Rows from block 5 of a small self-supervised image encoder, named by matrix and row number. Rows with one number within an expert belong to one neuron, the router's apart. Each number is 500 + 50 x the weight over its row's rms, rounded and kept within 0 to 999. All counts start at 0. Numbers have three digits each.
Before each expert's rows are labels from the 100 images, of 14848, where the router gives the expert most weight on average: "responds to" is what is common among them; "colour at peak" is the nearest of a few named colours to the mean colour under the peak. Only what is clearly more common there than usual is listed. The data: photos with spoken descriptions (Open Images, Localized Narratives). In brackets: how many of the 100.
# router: router (model.blocks.5.mlp.router.weight, 16x160, trained with AdamW), inputs 0-159
# up: expert up (model.blocks.5.mlp.up, 16x32x160), inputs 0-159
# down: expert down (model.blocks.5.mlp.down, 16x160x32, transposed), outputs 0-159

# expert 13
responds to: text has "sky" (80); text has "bottom" (30)
colour at peak: white (33)
router.13:481453442487534472584476478500573521556550462502486450423576532496433475501557532470447507462498524455462376522495589520449499567473512481486532495453337500550445517485432565399388613607488426576508440512489473521464495499564464542578528535442562510499493484514529523581505507451524470409500489499504558378495515484552446444572460480501415510495515505533459504452524421482522594505602509548557453461503556434577543528457483469464615444462493551426404532532506501480484473505549418
up.4:569469530445487564526532444541465498581475483530467445458514527479497483476505439490462548515564432570509477494479465414460556536499552472503575569446461480541473427472491530528408532512541471516496584578565519481506545538504500519435462595511526515531557455524463506528558442562436427436549471590594406386544541495478379561567481554461449498410515508528481506526575437468501604517542475453510475491467645362456614438477453554505544523426448522497418503491557596497533507471487527
down.4:515441421543488566530476439430457494506457503491510536560445491519467516551537445434538554517443528485551569544535459512454410459496476480436562514489434454564472535553462568517642558472474520469480564413528428525406535544459390481544455514504474518500575455499470445460503434545535505589590575648475466503521450529544514466524498409465571517446496487564524490576401497501432573451557361468523471509518406569474504493562427466487592429503555500510491522558466495458493416458496527
up.5:533462553521508413505539498540399513511505456546526421432614494479530417472450537576465463481486592464434592548452544451461471528496504507554522469542410552526590439496504515559504631594580520454491493497427376549460522554489563542611444444505438473602485453498392463438500523554470485509449477484534522477561495516485460469503508461471424422452515505526457441584436578454452528484477442467570475518492482575469496447526574550425476439522516436496504504603471560438542493471558466
down.5:500357509521547393400459546465480466440485483490497565603516534535489484481446536491456464551498503504465543466490460493486444516479523445451480506612488456584502596471465589478604441542522466517541540442474483546443532531580479503488551510555482506515483476506430409519583503442559494492544429489442483406543441445470507517542504560421593494434499426534531471493460504600506394524540456582546505493578472505644539567421414511491445536477538482489584560543476466471479423544411513

# expert 4
responds to: text has "sky" (80); text has "trees" (67); text has "buildings" (33); text has "grass" (30)
colour at peak: white (36)
router.4:451465490440539538584417518434599452499459466546501503475439590487456512508584556505524492471474443490544440548465564463604487585481497574417491433453593431511508541385482488471505589641492362547569566487540472396465525520516498497551480517464525490406499523526578554535499485472506490495505531510476566390495566523604471423527557431517483563416504504544514539481485482503561505514612465561544401436488506509520464489477436557523536473510540540461495568508457461452508503583504442
up.5:588523453465613467475575502585478522518515473512465458491428494510515528550514448548571489624556473447543551520538602588511508455550507465524502434534466526519520506583464524540437472518604518527505524462498527502538529472536499509494529437554422481451468553563372492548502493536440471553610565539542528493396544508449437541505475463497563514538523434489501544451577382533505543474478561667496518520478500426483448571465476501485411589588500482601490446511448479384508474532499546
down.5:426443451581530584476491452424511488509536487502496480506505397511446514534426420464532590436529537557511507574564465622490642554498428550543539541565508388502519469435496513460520428463443521470524459447437458514509479540499545494597465435440525511451551475558527586570526469483383436539420446497543492580525539458457532455525524502507438588424490621459490530426456485432454496426516483485487462517495529478535476519529465472378517497418518588575438494474566477452528489533517494
up.6:414553577416467514485443529466417516513475396580468500398470447510464533518468484553585547475545501476534509517431535483507524449499441565534507432490531406498508469508539486513495552641517470573460570551404437434397600486491467473473574542488588652455593615497546488540517474517430443405456568457507547539497413561442590466514446530471480487452576531499525457562515483526507487504492549500561529528499500560447493516568616530505486534532506473485560515468487472493542471554447518
down.6:480561531455530462554421563466593485435467449536499487456568555475506498575509459537442551553563573558465457462464507611516424514537500408574477425549587475477524532626555458525452530514472391485513466437513474538571595422511592469446462501571479532545522545482571534425467474477442500517589478425452541523473509424461440502562497372536507475439476569487513503496482521462488447497513531509432550538561608494498548495424492553488526434444488516579442463468462590528483412468565442

# expert 12
responds to: text has "water" (27)
colour at peak: black (33)
router.12:506488542417470471461472576504508557490492494553520555526467506531619494452500486485471447536470498396394436515544544584435445423539548569496493522568526496521556482519394456411499448488471535503522491496432574583507493452410492584566466563551506663506485539535496528460517475486426570546530481484511452557597559455581578514500356536500517458520459505404369568518488516531489546471454525458441526540580488472449465517440542478481595470507503481523499460503521544481482445459566594
up.5:454564535537462479553519467578487397496439505617502363416522555530502485523565629546517564425511452444392554494508481452437618553502467565493512494566511461552453444436508459513427442468509569558639579472436532566512486518469503490502445417431423531468572467498548467543492509598501439538533469566480545474494503448462545510425498488484453436429513501447556443478513467550472549507536543489447587472486497543489592562550460476599485487536480502532590531543458479519507504511519450
down.5:467554499557480482517461507529526572481490462445461516536388509418543419514528400501524404531467486540544432551501538511495590596479456556555587506460504502577485487473506575414500477524492538456457535532512553529552540485508575492462430537544552521516483501556553537548492453588521395454478471530491545364433509480482454587508523520420567513534491419522567513510531422624553522465563482518550425559577440527587502548339502437503522533479493523421550461565456476564513439511449468
up.6:470520501518526507458556507482584537467506466558522553489513496448533370471576592542515483523536506468550420560466529585434540482429457494455416461466484437569454502618538579440462497476511478470469509483487479548472471401508502488602537548554564511495425512569601533506431481472478499572547472514528480475443472508561455533496434532545461496563471524526398435443555529521563517380483520531495531488480494518605279511491480503439563468478485495464463481464441520499464626552492558
down.6:528461486512519453413513497429570544524378489499468448475485545549472425482504446543697561457441533467525501562419516551606529392435440428442455472527485506556528517452502475606457483400460488431447484477458547557548464518547500476454496491548538490542480498485598506502451480462558533568461522474461487470487520436461528519406516503604495522463497518567516545529500574575417506489392509523548505532505472487586499424475618536483542532433498413465498443465598513498487553562460517