From a checkpoint of a small self-supervised image encoder: moe expert_choice, trained on photos with spoken descriptions (Open Images, Localized Narratives).
Rows from expert 6 of block 3, named by matrix and row number. Rows with one number belong to one neuron. Each number is 500 + 40 x the weight over its row's rms, rounded and kept within 0 to 999. All counts start at 0. Numbers have three digits each. After the name is the row's rms in percent of the matrix's.
# up: expert up (model.blocks.3.mlp.up, 16x32x160), inputs 54-107
# down: expert down (model.blocks.3.mlp.down, 16x160x32, transposed), outputs 54-107
up.0 105:507524455514517400476510458447489499496522448494484540490523490575503572533510563499498509449478525520407472475498490584433565523527541470485509569554511503597554
down.0 106:514554472486458473474465543495546507470526525477510408495500477433549491467494464501511511479494483497472467553473532513478533530479488485519467404518464446491516
up.1 087:592466441552477502543443448513483478551496524516518485540570479428500520462509520506540484499466486479461449538472469594551500485537501574448517502466458482463540
down.1 088:498479487486485432557460548465529488502505513554498608448448497527537539525463541485493451532474515434501493405485485516493528522448500472478547519490485570512582
up.2 117:540492495491431497504503569549512446480485465414452501561491496494526488521508473541486525541498469480508459511518522552389496439484510475493538481499355565477548
down.2 115:555544500503538546444419523527439500537465571449530525504453498555507478550523472467446497434567475511487516489528454433528465503541631474493455552462385510499481
up.3 088:453466543440507514520404534426547503582501429559460499508530543472534491517549489565422467536512518553485438475539503491488568485496526491463492467585507475509528
down.3 093:432449416491545554560391502543484477466453483462430447521504469474420517466479521551569524517470474448516542435534513474500522480458487503515494506497487546489554
up.4 095:494512434484427521519529548453528488542483504485568436464513502558557530584505527470463487519481542457536501524431563617536511571476635492463524503569506450457498
down.4 095:503448529533544536505530465560453561521457454472482541480553499441498481596495501497457471480549540473490492466432498421449553481483422440484524432374511552481488
up.5 094:503470477485529505522521522472539506455423440503433505492527438512493526525571471569525501522481526557563487482471584513475540414496545482440514441523501461540532
down.5 101:541509472511494477515492529549521510506602426552499550491484495514469494451462583504541467527559562527485531495519471494474511539478464550583498562538479516560522
up.6 113:548599446591510494492396471483459500495527509560507549478472470489493445521547536492437507492481528428521520520497509527453461521427452488457483512564493557457476
down.6 116:481519467498476522410490461530523534541592466540490501474556525514548529463479443473507435521516472529496464520582447426509494558547530454527450554558507497535475
up.7 088:522492518496515518541557488503490498485409505484480487567566536522582519513474452483539481531530490512491435478554503506469528589525562491521520541424389542440532
down.7 092:487474507553554450451522523533488487609504515524492508447593516503479517463514482464436494476462528494479472532568541547483501426516508523454507492428450449532427
up.8 100:521491489512479499451505509532489494470462577513561513451562542501572515509447513502492522501455483439402502586506450482505468492488480479518464550443587509515425
down.8 112:488526512492580522485463529457542454518472512474511481441535507494417496499569451529503527489490510520555516495495493485510506512508534490500416411542477513482425
up.9 110:623522530474481487552555491510478475560537470516547481546474498485460525509558580494447498557494539483542511550483469500448502462525495578486506548506514457511519
down.9 099:529483512543561537502500517423488530520445507551532499487471484439503539507495556458527501547541469433529572495503522463493522496434519509460570480513494498422511
up.10 109:508508537583533517523464542520506528481489548484464520535505455453533505549526438528545474498513466477564498497460487625504460476526516435484562517599582549541524
down.10 102:512528437465443487423484495504487489461514484472484535500538492491495543532408453562494569548535505516511482530510444492483510508537473473518416472476524405504498
up.11 101:504553541594464550465552561519524501451541553571512483520557472559498541498564572497454548467500540481474471568493518508446538416547499579442482541481471499433479
down.11 110:505496449554567523463446524465434451519550570533548468498555476467500442419582482529540493476569527534484530459445512530538506469512441484609554540517590541527516
up.12 100:507484493574499484476539469553530472542489438515597460450460511526421502541519495499514523449570498464538484524533530515488542545483528486498578534523524452510454
down.12 105:482480518533570562455511455480525513506548484432514478494504492538564530514467481436597527402461527553562548459438514487501472531513509496534544521528477402567448
up.13 093:556484521461516546534553531497553449382438495491546491464480522461415492469557482524474522446401522456540511419495533527498489521506517500472530482446531447527576
down.13 091:465502513538433543448619506508527554527477482504503461516511508536577502538506521488581439543517576518499506494505455481499432480449446527513516572534519523417434
up.14 095:486484536523572480472514557486476528493554445535514559559555500413491454489467480498529471537527445500406519474449528457480513477466443414534505484602500532598528
down.14 083:516539478542542503497487498547529581437485490557500509512491491470356573548519511446501513470446510555503512445569438528467582468501539511524539517505440492485499
up.15 111:462483478574552576438453521490485441556441508533495482485549462488507484499473489523477395483390450521477528456525458464487489583473579507456551517478575541508522
down.15 106:495521485456572597525500525445541409432445519514472494444506503456465458570541525489449509471506508509502532480524432479442494489537458454515537509537462486430417
up.16 102:513548517526511502514490523471553505528522576486419502482489446558485466562454530513537565511561442512543491479509446472445487427495490506538484476499465486500535
down.16 097:477507538530464523515500421497455552472512559451527501511499520498498489512567543579485563507544490434475480431517482538544473518483469433425581538489499481439493
up.17 090:429453453473493521563501536536554433499485515450526599486601520534481556468516484486497547544502521513521452535533532476601498505507500526460506487473501467449487
down.17 084:447482479473410528523469507488526568459506476503584478467538447421485510504519479469484475520617513479436562505440531499517489471461431461571524501442528542526488
up.18 098:490514525470539507476573472500450445539516492491509555427501479450541487481475490547518491488558448458466492557509522459573512513561538513533478486579522486527518
down.18 107:603500446519528516528473436529548511507472456491464543506486534537486551492549518494508516502465538498523501493459518501508519509488500509491354531500430505515508
up.19 104:544509545427500544488480504566442458495411559556497505407532504516544472560528538473513546396450461472543511479530490398473492526476589527535525584487391541503476
down.19 096:464433474466486553522496556484530532500542595509544507511500437471439517517499526509484531501464570438507426457485466530459534500543526558474375544527387479482530
up.20 096:478522496508495564566474546603529574457496551475462526580516459489535516551476494465514455606468599520518494502430504525456496530480610518550542431548418472483513
down.20 100:471536514552472497504516511509457538433430515470561526507505504541492444491530490474557459525532487466574482465527481443453440476481514518470523440514478518532554
up.21 090:467498473411570496476551523486456534481541504497442420514497407489533574466509491495468449503538429523446530468511525546523552536512525518490543521512524526515518
down.21 094:551566559414460541535408518519467491481554506566512605554534524457519486538456490515487545545516517390427533473471513496522532524542521524527437509483493501465543
up.22 095:569538420473458487535482555557504506498510524447512514537509534448452455531504520520560511476494505547493541412467596501488479494525500516518544523521444465616500
down.22 094:537551569545482541536524474486508485495568504489515515524469473471528477479531452538513437433470472570561555532524521476549493520521526537499545470517545476517505
up.23 095:487525502565516459527553531536450570532517487499513489488463599490461552478521456510477492501481562435429520421486485466543491555509416479523505458459530480490492
down.23 095:442496530376500609476573464523558478499375453493515425537399540505515502508487501459535491532494487497480590547481515473581490444519454531488486496521561471543404
up.24 095:472449469518478533519416469573406551550483522541551515497518489506436523479488452522457514514485560510549523492483501514502574557481468509517551573484541429550493
down.24 106:548485466563550509505448463487464460489511503426509542489450523479414501544472478508518448496512476585549415549552503574514537482508488509527458417472480468512441
up.25 104:511547477487478512474464451478497531521498570451502505512526474534442482499544515505456569488494552487552523570444523506460426486495470485527488498494560516516559
down.25 112:409458537415503447452474407478503559452614483506507528483523443483492486523489458554576446549477463543440469529540517545520500529554545463494482579519541462423583
up.26 087:460560500492464462568572576550564490483478563508508463426524414486496583536560522475540507503560437496511480482487430583478510520503496535505494453481539510411474
down.26 087:557438466457543482577525546472577466453465522518506497436483571433508443448495471521576528552568561532490548496482446537474461485492493467479504468512525532516518
up.27 093:498495455385467503425478533496498502459457522518514474547410536483507479495361544475544565536476546567578473521544471553523457523507476464518464509455450517520491
down.27 093:458476520382485522545485431440509462503566461472514533475478468569509486508498476440485438469511449480478499580564483475450595540477511560514538460508501495511542
up.28 108:509502413467430426478474480473489547502506550469470516436533482524485490493552530526472549458551580486493471517503473514525482504484541578508513515475522500524555
down.28 094:421570502485517480472543554474509548617509488421491522479522499592489552487488513551536539461574516469460483549502532488505556505546453543572512520489485536470523
up.29 111:534477484472489485502493522455511454441518576460572464549554530573485487531491467495469539546557526509503549557505504492455484583522477532572454473432462575523540
down.29 113:577417507454419541498522548534466533596549446519499519504451420447498451557501474532455562538503478514436451549540518574534485451587549505507599528498485477471540
up.30 122:586467498522477381501518552484544437569462490541546456506488503527494528499583606463477456536556474402541486584501477508432514445512477530515506505565522528504551
down.30 111:526448481566575489502432470538553506536546506547491483465489520493481517514543456557473427569575502412492491520468498475563490580490585511497533484437452504507461
up.31 090:415539485515461525487541488425532504530548544472407586537475448446528483450499440604431545508498482519482475515459495451496510501503538462464533498492498460466585
down.31 090:518588490557521495560623432552426468503488507523530445496531532530476471419488543522504535471512516479509481522531531490446522442469481516513530519447497474481563